config = dict(
    crop_scale_min=0.2,
    color_jitter=0.4,
    method='moco_v3',
    precondition_frequency=25,
    merge_dims=True,
    one_sided=False,
    batch_size=128,
    warmup_steps=1220,
)
Rows from block 5 of a small self-supervised image encoder, named by matrix and row number. Rows with one number belong to one channel. Each number is 500 + 50 x the weight over its row's rms, rounded and kept within 0 to 999. All counts start at 0. Numbers have three digits each.
Before each channel's rows are labels from the 100 images, of 14976, where the channel reaches its highest value: "colour at peak" is the nearest of a few named colours to the mean colour under the peak. Only what is clearly more common there than usual is listed. The data: photos of arthropod specimens (BIOSCAN-5M).
# convs0: first 3x3 conv (model.blocks.5.convs.0.weight, 144x144x3x3, standardized in use, each kernel summed), inputs 0-143
# convs1: second 3x3 conv (model.blocks.5.convs.1.weight, 144x144x3x3, standardized in use, transposed, each kernel summed), outputs 0-143

colour at peak: grey
convs0.101:532470480478530569544546449481440473450569510567479541503487546515467443505401538502509499546444507525513474540487407440494515468587531545425469521428452439486544517510596505461543585538452469428574592537421590428489515574490461489517452467467549495497463484419517610564644440390530477590486460505471462465528487457525485489470434574551478545514463493513429489427594497472450412474457481475390477547457487571530560547469480599445463
convs1.101:512446442459523510478501431507531527511477587533506517428493416454412500507548500497452575534507600446547513567619536553465483429452520543533479573658476465500545439433520400533518605459520485497508553512585478503501526524482529505549508483490445485509509454548502494570556470397466537525480455527564507435543480490521480520445564353597489488574440477400546603469472448551486532494445506601535481481536577518459560512580431485451497

colour at peak: grey
convs0.89:507394508541544517592580489436580496453543599474501513440501508452461423538511499533398494526457605430483473422371417487482469511533553541412549527520544541501487518451584551479504438420511488517525436433553498569495590548493465450450452513453481487567485548552539469545526544540502474420545439496559523574487432427462561531486559574526464484552506437504501521479471573514450515450440603491514476431520541586494545531454501614434426
convs1.89:537500599535529513527546472453598481516506534456526423554509544468517621458520497480467515460451501485430535604463509526552514495538539474504434494520560637482573385510486560515552448491647565547490504481467584499457565437533472477421436463532523500541529512468481402459550460528521516416518514573502506446525538606474483511608493471577446534454565452519445541476552481522524469427455585555483526396420409489450534526549522545518531

colour at peak: pink
convs0.42:462489466549530580545496509570459426456473567548497589502556493446485505494517470604433501449381458440434421554531426513509576431490479447478471589590498537513475541500487511486557426479494526390559531562447495478517414475522602556466570528602574538575515530483561470483517479451484486543434422485422537541499529505506540474469527618491480465489449528524432527408477566554529457524580546499492498451428448607452515474557488483397480
convs1.42:438430372443510602494483450481507458524437429466510550538514525487505418496550535549542560586544459498515541536487487479474470387434546469580580587586525522508479535505504575491570505517509533616426473531509523565554476529498586573498469565508479521559558560509503565483544512463382511529577543542539438425507401585491379513568498489564500499514430516434511522499514472471447499550457558497492471426495423511534492418472495532488380

colour at peak: white
convs0.50:524502454493497530534446499488470481519477566563495616472573509409494538491563444447530517535524431477479488475471562484471501561475494538434390564524412483524486399533445512477481434544394515482474464573380552574455539497474580481562542541554553537450507471486464519541584491449427476514553491504532601456471483457481397539478568440477446375501486473528526472613437605534572555474509464489551496585512609424563462536503500532509551
convs1.50:539464524449519517551491532546447484478559451512554464496507534584564513470458519527575454453488519468468452464588429400417514555519476546393513566534482529487573473467580472554509469512385484491557539547422452501457503543624355470536425491544578522437429430507504527510498512466551483577551528502541487471409450479404483401486473529461515518505525467525499428594527410472512567538497489432511493538503522483416434446569372482484452

colour at peak: white
convs0.138:547463479406454488453517416491449539470494558494496526490521406519434565628466469460409437560513675602581508534526504492593506530492425515524418549501480459463469552542548535446550479498459517439544494410484544539520530494365571504447511489523472519610447458413550466438504494453480484507563481480600535486531484500470476510545538459562477552519480510602493514528378496546466569522437508470542515407431495497475548504519532530500452
convs1.138:579478484498523460551534518499587571424442405527512462499415479564450527689487551439434425511498459507544418470584516540449465504436515453526454455491479454491505479544437485476604585485542449374457539590548415509453463430542490495478475516469553507451511448535523454484451561555460530496537519505490511589462521553562461479508546502522597506555589481477501419505443513477489543487459514515542544440472536486509442519496558508473668

colour at peak: grey
convs0.16:489505565347444527516482518598420534513578505501595524506461502502480585470538499442501591469535562539474449427373457555478375504470499586491458570518520443425500426541556491492467474519588543508561516431500560442537442495461451555499410462488451496488510564480390472543537553474483491483499499544476448618421502471533512519505490528477519469457509650505394506546472542550496461574600492511475535473458526473545525451478506530497436
convs1.16:510661547494480481454468481471485477539476508490508572600515479530518484555491475405512485437562537507564486480534470440433513521474508552448445557562515460539483569474480472530473621461491515556558494479480546550467552459476532514495534538482448503623536597417573560468560537507506469477543425540535422512452553627509400477477565572510535470479463501493423528475417489540550489574648513523461562451571473524431514495604475461566564

colour at peak: white
convs0.75:458464438542470550514659512457552517455507555434468493539488538512410580564504500552417485483538676593512446478453481548499534500525465503497533541480467473441514509440528501489473474525582443522495484479574536475528465549528540456463468419414437536490515518555603539480498472463490534521523440475500587543525490408436571457522498461444551537612529428506518486470465529467495579588637497349513480475456452443533505483509481536450468
convs1.75:534585473492552464522468486490477497419502561493394516611551466448553601495592452549569585467579503495540513499532487616587492441586403535568497483539506457609451540578522451455471568535528489448508491445521538505537512533501546491541449404529435577478582485510498502497522440497490497457528502531596428493490461465446429500547503496516636444425507571427476485453525493480497499516485373449499501508541508527561448556547496540474612

colour at peak: white
convs0.12:463558592430482566425408430576509526566498567554499479520415478611518438505577563509511542442526502411497496527427515459442456490429549522464555523505481500524496436535575461445516543527420548512527472417460486479492536454479458588494493456530557502517399453482580477498503573486631548455495508504473501482512440399499525533429535473512511499465441625592491471544442587541462539440520439418474511447466540486526515568584500548554401
convs1.12:553489522512449579513441533607464505491538646497521484581504525608509451561522446464545600562526580513521473439432533465498503406535444526400499441532497461503562500535556511558496574490433436564534510501472473392498488535491506539600428527557529543573566486533491524556567370512640516518414585475424546556476522530490525499424521476531478546515523484521480463506510468504511538561617513483507464545523441540446484488570524460543465

colour at peak: grey
convs0.53:553506517524461526532482566570494440459431484510529477533620538469482515530496521473528435516457509470471460444436390530495558486578411532539501548482633531509552498553457483525449567533509433405403566506421500405504449471604395486595626490418564496447477543495394562509621506510521447515472497518490465486489492536456423565495554525465454466471563567479431496489433507493455515441554535511475480488478475496474463562464405535470570
convs1.53:554539496513473430542457562553581520523506410393485576451479529458448475494460506542477510473494553503502452459521422602551519538446536394552470535546512430477503536550392565511550557444518498484529460453623443465471534557562531554515534469532440443524466461459490511465423470490559441513477505488607485374494392410393507564548480481507507531439573468511524492408479462478471414452430508543489570537524528541512465572473440417428480

colour at peak: brown; grey
convs0.79:471503514452505554434501510509502444445495498592454511522522461554517496538500480509500501468441396535549630534507494496410513507459486499522483519464587418477522444518541416540500448559475525376509484502453487418520519576544464511497528454488447562437663388553487489403441468454449559494433420520454529513469515507479513505502647453462532480536500525455537509527541532613498506503553546489374466457463392581471533566518462478407493
convs1.79:438545417468530476495476444348495495396499502492494533456438551484523478505552517521518514525399426454454531503438528541474494486564510422466547470377491476588438500539531468493466499541530524368520546414419422565571464500455518448512570570436478509346487376505479502498552489491497468551446481553484440495533461427537511460483488549429524584512510531490510480505504482528521517511483535520389555457571555516380536549464567426483489

colour at peak: brown; black
convs0.18:560556489448491484483497539493502504574386594522437456516440445611617520463488560544463467483443471428546565505471474528475528518504335511575421513517523591469424518464500499504518505444469572420495495496442519456491396558497543473535479428584452531502553539474514487542517458448558648531455553510536526414503511517546540497443521458502537411544572398469484450524530417411509499453518521458510450558532440532577573506522502489522463
convs1.18:423505473495471460538492470507488481522432488460503469483429460526463508512532414484499536484436580557578506419494437402575557580529438479546538453483459539574508586482531538588500478500479421493496441511465459514566439373456389477434450503526517472482510568399578441451529454476543521504555523374538450459448488521499503482444525503553498520482570501380515539482470457526489478528595516442464524438474604455635486537509387464467562

colour at peak: brown; grey
convs0.143:488442584480555571509454432528458393556389547496549549474484561466499459496477498540499420468433517408503581533431577511453487532529540396579522524468492539459459504520451567470541515552473534495418551396482459407608600501561511451484482488520513521454498473567464448444492525477514583422560484524478510474423455547478555548511570444494542543517631540537511573457539452438493485510422485447521544393537574467536545515402491537501498
convs1.143:477479494491374552447434516407533450471528475513514405478462382502356503503527471434477470496481442570451514444513417542495475526513513531527495417442555495464493486510530563581468449526376557417583575470390485530525542476465464525571503454539472496513510427485463499496499517544479402518465439422505530476544488533457434497444451431490499500453421465466451585564449499491520383483395445480477506462370464450498561468449496513491542

colour at peak: grey
convs0.96:522508435427472543518536525495422518518488602355530427589491422552382560517549565487496513537540390542526582538566500482588445581523416503481498452554570429453488503520516493594473473491488520522565500408472502484466500478501495473442495496485543396447506542500495412502527517434521487369539553378560579497592474468581480565504569551520472402483471492576473478459565516489528515520463527464545478493558505469481478448467572495486532
convs1.96:502500544516532589518501547563483548464542451547501495540493485545417563482552573550513553475491480521543385593478393365535543505632509582456519483470552505529450512508521487479455459532478530459456501481488462543439491541501570494467592484519465528465526456405536493513511476543448538464538540533622636525524504547530466563518539475561560392516521466430446419584538554520576549483535454506499443429527453541545514436398499577424460

colour at peak: grey
convs0.36:556561404453459492562463591486481489479475418571555471511432483452469476529562576539517431485498446525644473551467495481501500471517592488501407554524454518473583498488419547513446565539554468485545608485492520518596499471488424485477579472483550520624451531446470558426620480533448464460521461456471483547493454411474410512409515495466495595587498511487548550506550435416500489485542478454509453547579460476494487530574454484532581
convs1.36:539419595456467514468484572573514480525456404522516578465506434441472510569442592492463453473481490520451444450426448522425526504442465427519488445493542630508460453484401571483472503489547459471408421479459519496492567527497558557447465443465498447440438518472478486450558483541419439457471535427510531509456526355506387517525470553474465517525387446452493560470491402416471436441523565457558517548474525554449498510509439501501557

colour at peak: brown; grey
convs0.104:511499459501482526544416452471476520493494459479419519468537465524568525387540535574519549447526432401509502481519405523539527465531529433443525451493491550408518539497477470483455552497543433434506540488518542485443488530389584505493509555558434574626531638518563480572485513463691568495486454562536507541517533512468451514497424456502516529523513481584559470486482561465599523540575506455476428510408548529489498498392452464511527
convs1.104:502400486567516418511486522585561475490461497495556508538411472545584548498533530493553534541472415505463435500434442575525461548541506543550525483552499443384427543503583494594476541445507465374471508500432497483508502565520471527463613520465554508456516576472469556519447477465433512404443543486604552495559448426608490526491462568425526532520544454519502577554517561456515617463536418550534441532493511554460468535408488547483474

colour at peak: white
convs0.88:533405482478480511542415517474555536512502507442469511509470510560587520471415474559528539522571468379406451557460560540498466463543400555475508515526426508512470487456557512506528489437491494617470467469486476411445451526519635582502514504491444482515554658502558544575426476493590487481571511528498532502568501542526504548517410505554571466462494535531511564414513509516509428486592512439416534492495440461564421396574528477515461
convs1.88:467432531494514417502481499487446550518427527455525577516470439505512523482585568454564673510490405575503455521377561509385439515478450459485547487477517516499493532433411469552527559477475390446502523498398550598509476456484503429499499507445392518488555540491525559429457545442463505579472482564453446461448536433531495460479541527483551475497392465568521467546510557537493607568467454527586525482502511497475542532505519553514580

colour at peak: white
convs0.125:501492503428516557513497401515547434483505554435530605596538464486493467457494458519507439468504600457413488461453494512510406521499462555448590533446484472512568438546513479496572566516503536396433547515569536435526501514577628450536439558520502460482603473577408544506461488503511512458511530505463482535490619524468554458409441622484468553474589493433508516519493430517550448458409514547443549542426515491520552529508430428504546
convs1.125:497465503525474491510420515534481553479518529494480455416512520546506569520400473364485489587493470514441494570542561493530574566529501494403418468443451466529544607435532654545546478468503506521543473479496424611526480487468487448533518536495389437546513491511491567403473450526569419470474377510581542536489451534459597459486565509435494582468399529516483495454509388558501545494448447485435507522487522446522479444524535473498544

colour at peak: white
convs0.82:422498534540531608480462434468541530470522563494492557570601550562478509552571476467406427491552509523469429541472431463553446571465483502467500654534581535450448579499448472498584524467453494458480444414539579500434523522482498550592496432460564527493437550462488539475581586575366523503508479507556499546478461508494482616500480543492520459449479406580528513502429499547435555475567548509443510444483457498476507519497451427539456
convs1.82:599530524506455584516492538577524566459515534532510571549485564556558548541544460499500468486430492470508453393503570384506520562486558488470508481468510425502527574546517590618483535449424509465511541417523513542518451551587472414451522501454576525481446513469441589471525471540535441458524527497501595532432528622548472483566485534618487491539448522562519545532508521443502485512542524410516392483434517508504543506439645469566496

colour at peak: white
convs0.113:511519379525498569467580458495483504452526588550401536508514466547552507470500466445413487469480532541521460435474467478558527561532560473507482544545532525570510528402433503516692437494502526558464371545564485481495540466426486513486572505584540504523410511394520439461561514476564556454507450520496517538492475478430453504546491526505504424567499556524522464452405551469557512575441508531475510438493514487617555557504436393453508
convs1.113:569459496562465460460445523607516535529515540545480428470584486606542490515532610567488524506482547513564400539451488441509543494489534501463511462602427450594486601517496483533489484484499440536543575533463500546528408447571537523545521462581548492501471414412579454514592449487486522525492422488424518526507528599479501434538411438567431487531549561574504585422513523474557563414501512525544463480414519546473567527453460457548535