A small self-supervised image encoder, trained from scratch.
Data: trained on photos of arthropod specimens (BIOSCAN-5M), 16.0 epochs.
Rows from block 5 of a small self-supervised image encoder, named by matrix and row number. Rows with one number belong to one channel. Each number is 500 + 40 x the weight over its row's rms, rounded and kept within 0 to 999. All counts start at 0. Numbers have three digits each.
After each channel's rows are labels from the 100 images, of 14976, where the channel reaches its highest value: "top examples" is what is common among them; "colour at peak" is the nearest of a few named colours to the mean colour under the peak. Only what is clearly more common there than usual is listed. The data: photos of arthropod specimens (BIOSCAN-5M).
# convs0: first 3x3 conv (model.blocks.5.convs.0.weight, 144x144x3x3, standardized in use, each kernel summed), inputs 0-143
# convs1: second 3x3 conv (model.blocks.5.convs.1.weight, 144x144x3x3, standardized in use, transposed, each kernel summed), outputs 0-143

convs0.76:498564492480480477457503510515539494480499473539488464564506466491459502527496437540525455463504452500473479563472532504507477464427482454516432533554599557553533513447488548471497488437524466435585524504460546474511492458476544508477498538475470461435496519471517515507473561500468434468468586450505549516535551558497483446495428517508497469570507524561483489542588507520457545440430485580494607492465508427437462547497490565515493
convs1.76:440448504539487478415427559423471519464537469571559458527512517543447407490479505516538548455469404509544517499535545465482505424456482529474549578495512465497477480471486481483455553564481452456538489488469547524435419485477490512555453459575516510515511439460451530564493519512525501533501488523487495423536539544528444508519535503475454492523494479467533516463414470552510474470497447471546422502502545428477504533450535499447529
top examples: order Hymenoptera
colour at peak: grey

convs0.41:575499577507451495477494577484489497530495500492452438458509490573545470493456511549495503546471508457496489528578486516550472578472635502492515559541493493513554452458469499499471448553481508503499499510531468476425485515477543512500492416511476480456545484550575499535536469567480557528442466508511550494501511480538513497502577539572492485477555476507507544373413469486433478457518398499493521506475471498490466447523503566476483
convs1.41:478420562429593508470510502510555511447506496514494483484558532522520497566482466526521511460512462501494538511492458509482430501511499516492546555533545576432444472546402458446490494564480474468483437511460461487553518529491536474454528480547513530531496452512506496552522451557462573438469484538479469475548475487485517575492465528495519481466468594472470447433543513481487481450441455499494462547483432496545414380495564515511507
top examples: order Coleoptera
colour at peak: brown; grey

convs0.121:500462573420502572520479444508536449511415519530555509473541513452552537516511533498577445467454506492522443445501495467468552484546442522526496510442433526582540481454538489475567476490443520507498479465513451478417523515600454520539474511476466492527499426451472547514529459523462489492547553559520522464535532499449507478519578495484530450501599519530486483528454500502579488437480472487463505412452570496559493483551500492504505
convs1.121:531486453501489501417481533512508477472472490505524582521533563539448489508503529473447423482493460491517517440484518454555462464496470478541416445464461453444430409511488463465493441488507557462533513537442445426536553465573511481468487528518441506484466501527445523525516523488413500495452501504448481527528510486532435453454561518482495524467595463491479527523489501527533527549471512514361463469497527556489388491454493514499508
top examples: order Coleoptera
colour at peak: brown

convs0.52:503557524534426600558471545524512469489485500527485483533504462511432525543493537530511499440560434449552499547550397483511513505476498522488445524506576439512522556536450465533434490470466470464448539508611510435464514483540500482523452453509510544504520547472510528535551483489497486396460490517498482545503428530519494556562471491547510473582532476432448479459482425561515496555467451516465447498527504495457451509527569493474494
convs1.52:494516561473494523477458465549453502559451467467478482485512478459449529547520484563542451443562451466496452474533466424517449496470467463472422561446513576511459439480477448393510466533517459510485420476515509501418528418531422513450533526488497507598439464470477494513461419522554479526513506486518479490452513469458477461504459521471486523551499531523483527506529526493507501504472450489473468445479589495584575436498527515544536
top examples: order Coleoptera
colour at peak: grey

convs0.33:468447502467512545501520478500491457465489480506507460431531507508552457486573513536471523537458549559530532465560531479505542478533423537433601489537518517484536566478530419513533484524493501553545463468505478492534509471483499533458416433525534555441478526467463502492437479505491498494603521486441471543492539490455556461405549427469471453561521436503482573548506548502475450456565474498465479512421512590500486533522517506443496
convs1.33:463509539568452478476523450538540473460490447488503524513451529454495485525480487522447481509504490538515573443540612609527462436550532475576506408550530441539481475577464482526520466506508518499455480491482491455495446476506595530571527425477505534516491584525533562440476482536497499466505498425494521483561524503528506555503510511529471489401506500479488511491448525477490493484514436498512454574398522541543516485477438494459488
top examples: order Hymenoptera
colour at peak: grey

convs0.112:527538503534489485479425482513418620498458483473539496412454501511500489524466577512571522562462480495489512537522499515467471539479548543486522494498490479536491463461539499573489521475558538455519508505573504459558450482558535454514476490510511529497525502455476488480516482535523507449483471474420523577395531491561481552516512608525494543466556545477536524467435480503547523444466452474559462536572523434499497474419486497569553
convs1.112:497434479463530538519560493477459519565463400457487519528568477493471509556514480457442462445476473547451464502529473494436490472421452505514503510529538477431480491487514504497511498504469503468549449452546529569523537546523446419569496492478467485494492475481531469461435528504441441413503540609515534464520467512506414533569479542481401502494446469458486415517498560482476501513472518429471571510528534486492514488457424483506500
top examples: order Coleoptera
colour at peak: brown; grey

convs0.107:540490534453498470462462488489518447504498494515478564522471443541484506490567600478503504554462485505483575561453482449490546572510548463573440490523439466472556489485545528495463388512465545472521504506514415468480443553465522511449469468504418475525548531479482507475505469424481584544517452463503482527513497517542475537492567571495573444548520507506394551510453499503507519519548509502527503551489460401480483445515487450497492
convs1.107:518514520481538507424458497524457496522483498478448475523490461519469428533444544494443459512499507520515468503546492361518504538539465567497491518473501544534486510483540494579539467539492480474531491499437501550522522456488434465482565487443490486527531524490482515532587516520456478472470506623530543526514539531462433477516536436463559484448433474536509494557493527545500564613564498474481457492508575484496560560542553442538457
top examples: order Coleoptera
colour at peak: brown; grey

convs0.132:539434488522472525485497470498435497517537508524541491466494517494558492444455419491515466486439487513458531521516507443515506484478557529466471492537480538577493467497435482486495471536456538399487473491500473395495565391482476488550514435502460501418462505446548468477517570440541481516587576568452538511468545541563484531466494463546517534503506502496553491535515502514452498485463500522515531591405494533556502557517588488489517
convs1.132:556467567464528584493493489506483570512576532465451495546502528562468439502543464461511561544490492515498540450458535513474500491487452476523493434527455485520510543535415528518530510509447463528480557473562446383467555441478539558474503450516504491480531548473465460536443472515466464493506500374477517451493501518518480452549554509510418466512460579461515521491544494415494508569501486490572494548437464469519499504511477559483538
top examples: order Hymenoptera
colour at peak: grey

convs0.5:541555511456518430456490489495496485470499524449537478450431497520472492452535509440509482387493568516450494520524513467548581511564601479505433482527471455522447483491576503486565492517495553472476465451458560540479460437483526553504460517540517507551543585546505459555501490581528466429512544516552560536517497529443447495536468565470464486564510519505479510511542482454510506492532457568477452573450435500521518438501485511518536
convs1.5:465574488505556471513490482500538426548523514508476523513465473484532566500463614537499486468495545445551540459515531452563525544469579530528518491424492497497527471511524481484537473530470436481509495487572560507533539517483492495427504525480506448530445421498556445487480516524630464481442513545478496581502525526402549501441460535429517527553464499516570548500468537583488543539551522515478470528465497453504490522514435497538496
top examples: order Hemiptera
colour at peak: grey

convs0.128:549435538488547504520424485498470536481458482533534499480498517512544419492488623550494502556529479448529527478566529488454579497540542494409493556522489499484494515535465490506489515581458451518505549404459563503499427469537544510484475455468506493508547459486530503489523491464470527498544507566510470486521451502543525462447532551453549450499489462483381537576508490454433475544492435482499501469427455504534530487525552451490425
convs1.128:543475472485539441494446424520504515517425471488562497577492486504455475504450494478519535521568461452456492543471449462468469507524462502493426539530449481487502404448459509447523563481527446440489571545495465446492494531533490522467483497478540514541542512608611503435445476468394486494507509449537453506486467514489530523539460497453508529510507525531494534533500410435516486499411495511531548477514456490479530454519493566445437
top examples: order Hymenoptera
colour at peak: grey

convs0.94:486512510532511459478516448499530457529485489465533532497537483544460501477501452479488471513493493446560436516441477530497485527442499544519464519469540503428513489451579509464563482513513464470609500471561570480584432521478514492503492477558514488441525550449413508521574566521504480476517565550511524469455508396520509496435610490448599441542445546533474480509489468463502546505508489546478478483474467537476554497489546473502407
convs1.94:495486487549471406504471427496482466447528514571527532533563531473486494487461461423463464499463511460509483464504581463523480498480500487508466537536521521507558588502499524465466578528434472521536457463529587568478462475503498493490504522446557631516530531527539473560562483477552521524487519516492425443488554465498523481494529537525474523464508468426504436499501451550437524468496495438528490533513398505473550570574465539510498
top examples: order Hemiptera
colour at peak: grey

convs0.30:446490504517529518471479559506527435471519485470523501497466441517447535505501421542545526517471502582537525468521507413495467508413520556493442519463495458536518556442508550431580513538578564476522582495484516487423485543474474483494511500508478468461479466406509447550611497596497583466511496533464450472555533508483484521546573442492501504514513502540450498448540538494507504460529500531466509517532474476518497433542471456578484
convs1.30:501517482508563451484529522509595540522474511568433612512477520541497504466477498481563480543512565425548463528499471482534517472597438534564551483491485600455506510490507567506533575494502492503508529559494465473499496503441465529442518514510456536470548503535506565515538493489451523461536474575534494463466538536471524529492472618466547553449542491498496533490515559518471564525556540536455431595493536517515494501447526505491509
top examples: order Coleoptera
colour at peak: grey

convs0.97:518582449516449517535511476483520497525484504495538523469475452505490450504463578530483482471494565490494556481479477455547498463564563481463466609456483462498480512508565453547531546522481493403557511474500505478494504457573525470444501655488480397482507515463531485410523532536514517468476510493474544569516554504493500496460474449511518478531473476496517508502474470417490457545478511529528461568503551503503520408566490550451439
convs1.97:522395526446503527467461492484516526494474464513495563542461483555514513474504512477442427526507490556505469511557442521431453581502514592452527474559605427461455540524494512539493499534520502499542560495562542527478510496489464423438453519523504516525579516539518544439531460514506473504525538463513490494489506576567507461491536481491503442510447461586546514549474435426574512538471490478524550519446558471493532522543544497521556
top examples: order Hymenoptera
colour at peak: grey

convs0.37:521444551489508467531485553567445490443417563516507509487523468458509482530512486503458461460465486529538581468507423580442537500484499473578487474540547522510500469474539450478476471461431568427429481488475486470559506532460517498517577562531546518402376450507505527492500516506462582486488509464483489531571520481461588487453522473451454471520478501520502536527519530538538476485531490469485505455444594508532464526467521484458486
convs1.37:505519560571532528489487552504488509545410548498500495566520440500559550454487542483480478435525499575500485515502486467546515505500544558546477499479534423502564480492486496612424491503430501545517455479460483492492466498476543527569443516527504505524553617501504559497455443504529566499503566393526545429475480498506553507518549453526479475494519510507539485400526518459454498458522486447468532490535496492509467512589469453482457
top examples: order Hymenoptera
colour at peak: grey; brown

convs0.103:530461571525498487498505532547592482514474515533472500514513522510464547539481426495478486521476527465456528452477523562508467480485481490465461462438574493453426482483513495479472460457495500431445488583576476435498546558537490485583526469471457661407486528478549536551585500546492541535511509546573514479525527521451499507445508501522480443482468528492431494465481532436411510526455507518512511467519466502494503523431486489476476
convs1.103:500541508512472468521486537476507527479570510532576522425519518450514499485449491485537477481538506517528571512522517524516544449413435582512550481480435565479521480456510513484510501394490542500488509528486486472533460458537510460538444506515378535459493495441473502525435509447495483562577458431553469468496444522601490526490492523436471498494521569520516516440482506516547533504471503525503499507508535502427465579444425468464409
top examples: order Hymenoptera
colour at peak: grey