config.yaml
arch: "wide_resnet"
model: "self-supervised image encoder"
dataset: "photos of arthropod specimens (BIOSCAN-5M)"
train_examples: 97500
image_size: 48
crop_scale_min: 0.2
horizontal_flip: true
translate: 0.12
rotation_deg: 10
color_jitter: 0.4
method: "moco_v3"
norm: "groupnorm"
activation: "gelu"
weight_standardization: true
depths: [3, 3, 3]
kernel_size: 3
stem: "deep"
avg_pool_shortcut: false
widths: [96, 144, 208]
projector_hidden: 1024
projector_out: 128
projector_hidden_layers: 1
temperature: 0.3
target_momentum: 0.996
init: "kaiming_normal"
residual_init: "none"
optimizer: "soap"
beta2: 0.99
lr: 0.0017
beta1: 0.95
shampoo_beta: 0.95
eps: 1e-08
precondition_frequency: 25
max_precond_dim: 512
merge_dims: true
one_sided: false
adamw_lr_other_params: 0.0023
grad_clip: 1.0
ema_decay: 0.99
steps: 12200
batch_size: 128
epochs: 16.0
lr_schedule: "wsd"
decay_fraction: 0.3
final_lr_fraction: 0.01
warmup_steps: 1220
weight_decay: 0.08
adamw_weight_decay_other_params: 0.01
Rows from block 2, named by matrix and row number. Rows with one number belong to one channel. Each number is 500 + 50 x the weight over its row's rms, rounded and kept within 0 to 999. All counts start at 0. Numbers have three digits each. After the name is the row's rms in percent of the matrix's.
# convs0: first 3x3 conv (model.blocks.2.convs.0.weight, 96x96x3x3, standardized in use), inputs 90-95, a 3x3 kernel for each
# convs1: second 3x3 conv (model.blocks.2.convs.1.weight, 96x96x3x3, standardized in use, transposed), outputs 90-95, a 3x3 kernel for each
convs0.61 104:532428440485405461485596567471496488526512526581553459476426489513500482480515486571560446564464538505531487516453464496598389452415560471471441550569474545487411
convs1.61 100:456520500498498443569518403546454492574564462495526540547545448505495510590517518564518487496566491469413443516475441511476501485492523410528432486362429525514570
convs0.62 089:434505493525563467469544429496511471496523491471584515475505554453429487496515510486474530528463548418479486539510511546527521477511525509522535498527566509449554
convs1.62 098:536572540468492448490447510489398494490496465487517517499550486544543551522488566529617494519581553504529537608520524560551528535547543459490521446551542514445562
convs0.63 111:500479451515492526508450443423366546570490513566592566530438530542499520501496527498590520503509425448416570538515418434546580442517519425409413540498466574552525
convs1.63 105:607595538501428488474554528575626515555620525526507542479536456372461433456457450469498572494469497472494532490405476490535522598500495462509489528423397477519509
convs0.64 098:479509474509503511569537485482519472450512536543524496615532433569584570456536577499427426500429518508515477459499435440505513504530428487536494460438510488476460
convs1.64 098:591478471479507500505606558545546487526496609456481543457545578458546428527494520594492442424481538532451433590487536535517610508557521537594466535536518538527505
convs0.65 114:497574425403463502513485465574439448506592591494466557482624562567487420470508480486488447521528448484466540562448514451595453559423495530486516498542548570515489
convs1.65 102:521588483454441534579441502520513514519562455518562503467496536485558606464496504493545430548393477467441476494586471569436500531591517391503429524440439475493470
convs0.66 081:520517577466470541537416516439508391461500585454473544565598556419480454484534454546463487409559546497474535487568477500511435416470505496544462446471452466430444
convs1.66 096:512505419453486527415434441512502543494506508450468502520548548558569588460483569589613490490551521521477462511523556562547534499380500540524496596520538519558508
convs0.67 109:530513511498549576541588537430505466476517432445457466517552472441510487484573562500518493510499433531598609550513428355450469549563544513518490507535531452444528
convs1.67 110:574419409612465488492572535479562550554534536502546546438474447438406398452436465495465452496514438513446471444491496470431553560543479481561524479528496535480471
convs0.68 088:477517296539606511487506438517431444537437543598493526450509449459540500572614548483478488495577440483518490426457535470550495542529562422460554434505503431485485
convs1.68 096:589629549554466498556476507545497484506556425539554451583527466539572510588434463592482537503476542485542494465452523478499487421498451483529550484500531482480583
convs0.69 101:511479464431519478528523568448502549538491476527541525573477467509577526497565567489519534529492459438453455475521469450466405491461580527511472482500440474478488
convs1.69 107:593593464496497503483475472509506577527474527548519494482478540437437427519557546452419439466472503473546442443437449550429351499407518466487440576516455570530459
convs0.70 107:480452437494506571572599522480500537471543504543521543472475511453472427495521397495615566613489410464402469529366474564476563487464504469469537550548452547546517
convs1.70 108:517355560424529602461565557418475414430447502418455486538498457591500483510447536481503542364457529481447585500528506431452530559511560465480387512376435371461534
convs0.71 094:597501546487553520460518484545481506549574490536529554506473489509434499567441535461607476583455459475452618529535618478522491502497547536396465446510486462474496
convs1.71 097:473467400452496414483485435518466481495486466485505457518546474418525546388388468476524536473546491466460588570546517538513568490545527496520383535545486505493421
convs0.72 117:433492511536479524454557496577514552502457517438494470550471530589528538489522565528547442460520505498484570517460381542547565450505587482559426535447500525521478
convs1.72 110:570522491468526434435489515418520515531546516485535530471497464522447418533471525456451465564510420560495439452419460443456416540534505498469564506519476456468534
convs0.73 095:512576519501611515517489504479531417530413382541472508458451491562590414512549535539508564529502433578477506486552445532446523432564441499494458496521472440539467
convs1.73 097:460563520515545544450539529476454468526466444531504547552482511542530515563569588431551497443494556478603567558441549472567493608518506538518455549457448529515492
convs0.74 099:503579458505490472526543454523413416459543498412529494565539502455571418489494429462538460604541500515541444434515538514501486494556511535464466478524503491525466
convs1.74 098:540514466529547526521501501561553538492495420488529392595525469512528556562526423462484532462506617465483560557399506506554438509497528515546540463518491489469546
convs0.75 087:507559510483558478583603467511542578498475603459445487533599457528577508481569464463486597601545501502523549485602484554510626460509518492572541486465532497526442
convs1.75 092:414445441462462473481439503493502541448545496460455511458497546482404531474472475514511438565495477509602472565568586529603574539489512520501455516497459478466551
convs0.76 092:540499481490472457431492521547518532522544519511428598534471513501500465547539516535549522362452575518577507502578435582435604502573490478563460537529557551525555
convs1.76 097:543504619550563543464404519491547467516525514459499501538473500542491399411567518483421468531567551460491451510433525522501498528499546445537515497534516592590504
convs0.77 094:519572564499513532576469455480553571552580467495464513448512499560453485485501473445474478530411409503440454501425510468628554538436516558448506501501496549564488
convs1.77 103:511600533474600452503572479496496458499508541485510579594478481605528456526571492508423522478494504525603544557505504592548532503622639492521517516477508518483507
convs0.78 127:476481483471438531537513485502520580530608515516480536482464485542516540455565513521489512497473494381474491592362506515801291389483588489600477505520530538458573
convs1.78 110:581522437400553530575498468418476529485452512515471540462537527473541461477538527520501548457515581576518490531573490535447539634569483451557543607452571434537452
convs0.79 091:485580521538535557485527543432559462574596539525513515458485438503527448550490535475464487544525416397506439531490419569476481528624487485461432510526538481490476
convs1.79 101:431582450486459495442434566508417528433450510536489571531520444504461503619501504549489541494574510433557495530473446526501507545590544461457523472461448544462490
convs0.80 097:436603632468497444439482495530545407396534449463443512558523519507563558558477539477459458436457447456537397463497569528585501565512480556509479477492523468423479
convs1.80 095:566536447521393469448503588528488503511551583456507402623536536432472543515559505521511511467527535439521496551523509481511515529580464500487408435409463463558459
convs0.81 094:534408428580388508532469489474414542568527458516462410481462566529429477503445509510504438541543448525489409487465449505520525480474482475493523500468532528548505
convs1.81 101:531509457484540479538568520533540508531511503461536556486509394499521403476572489584622536547527465566517541486562501515517521549531486526416417498515417496493440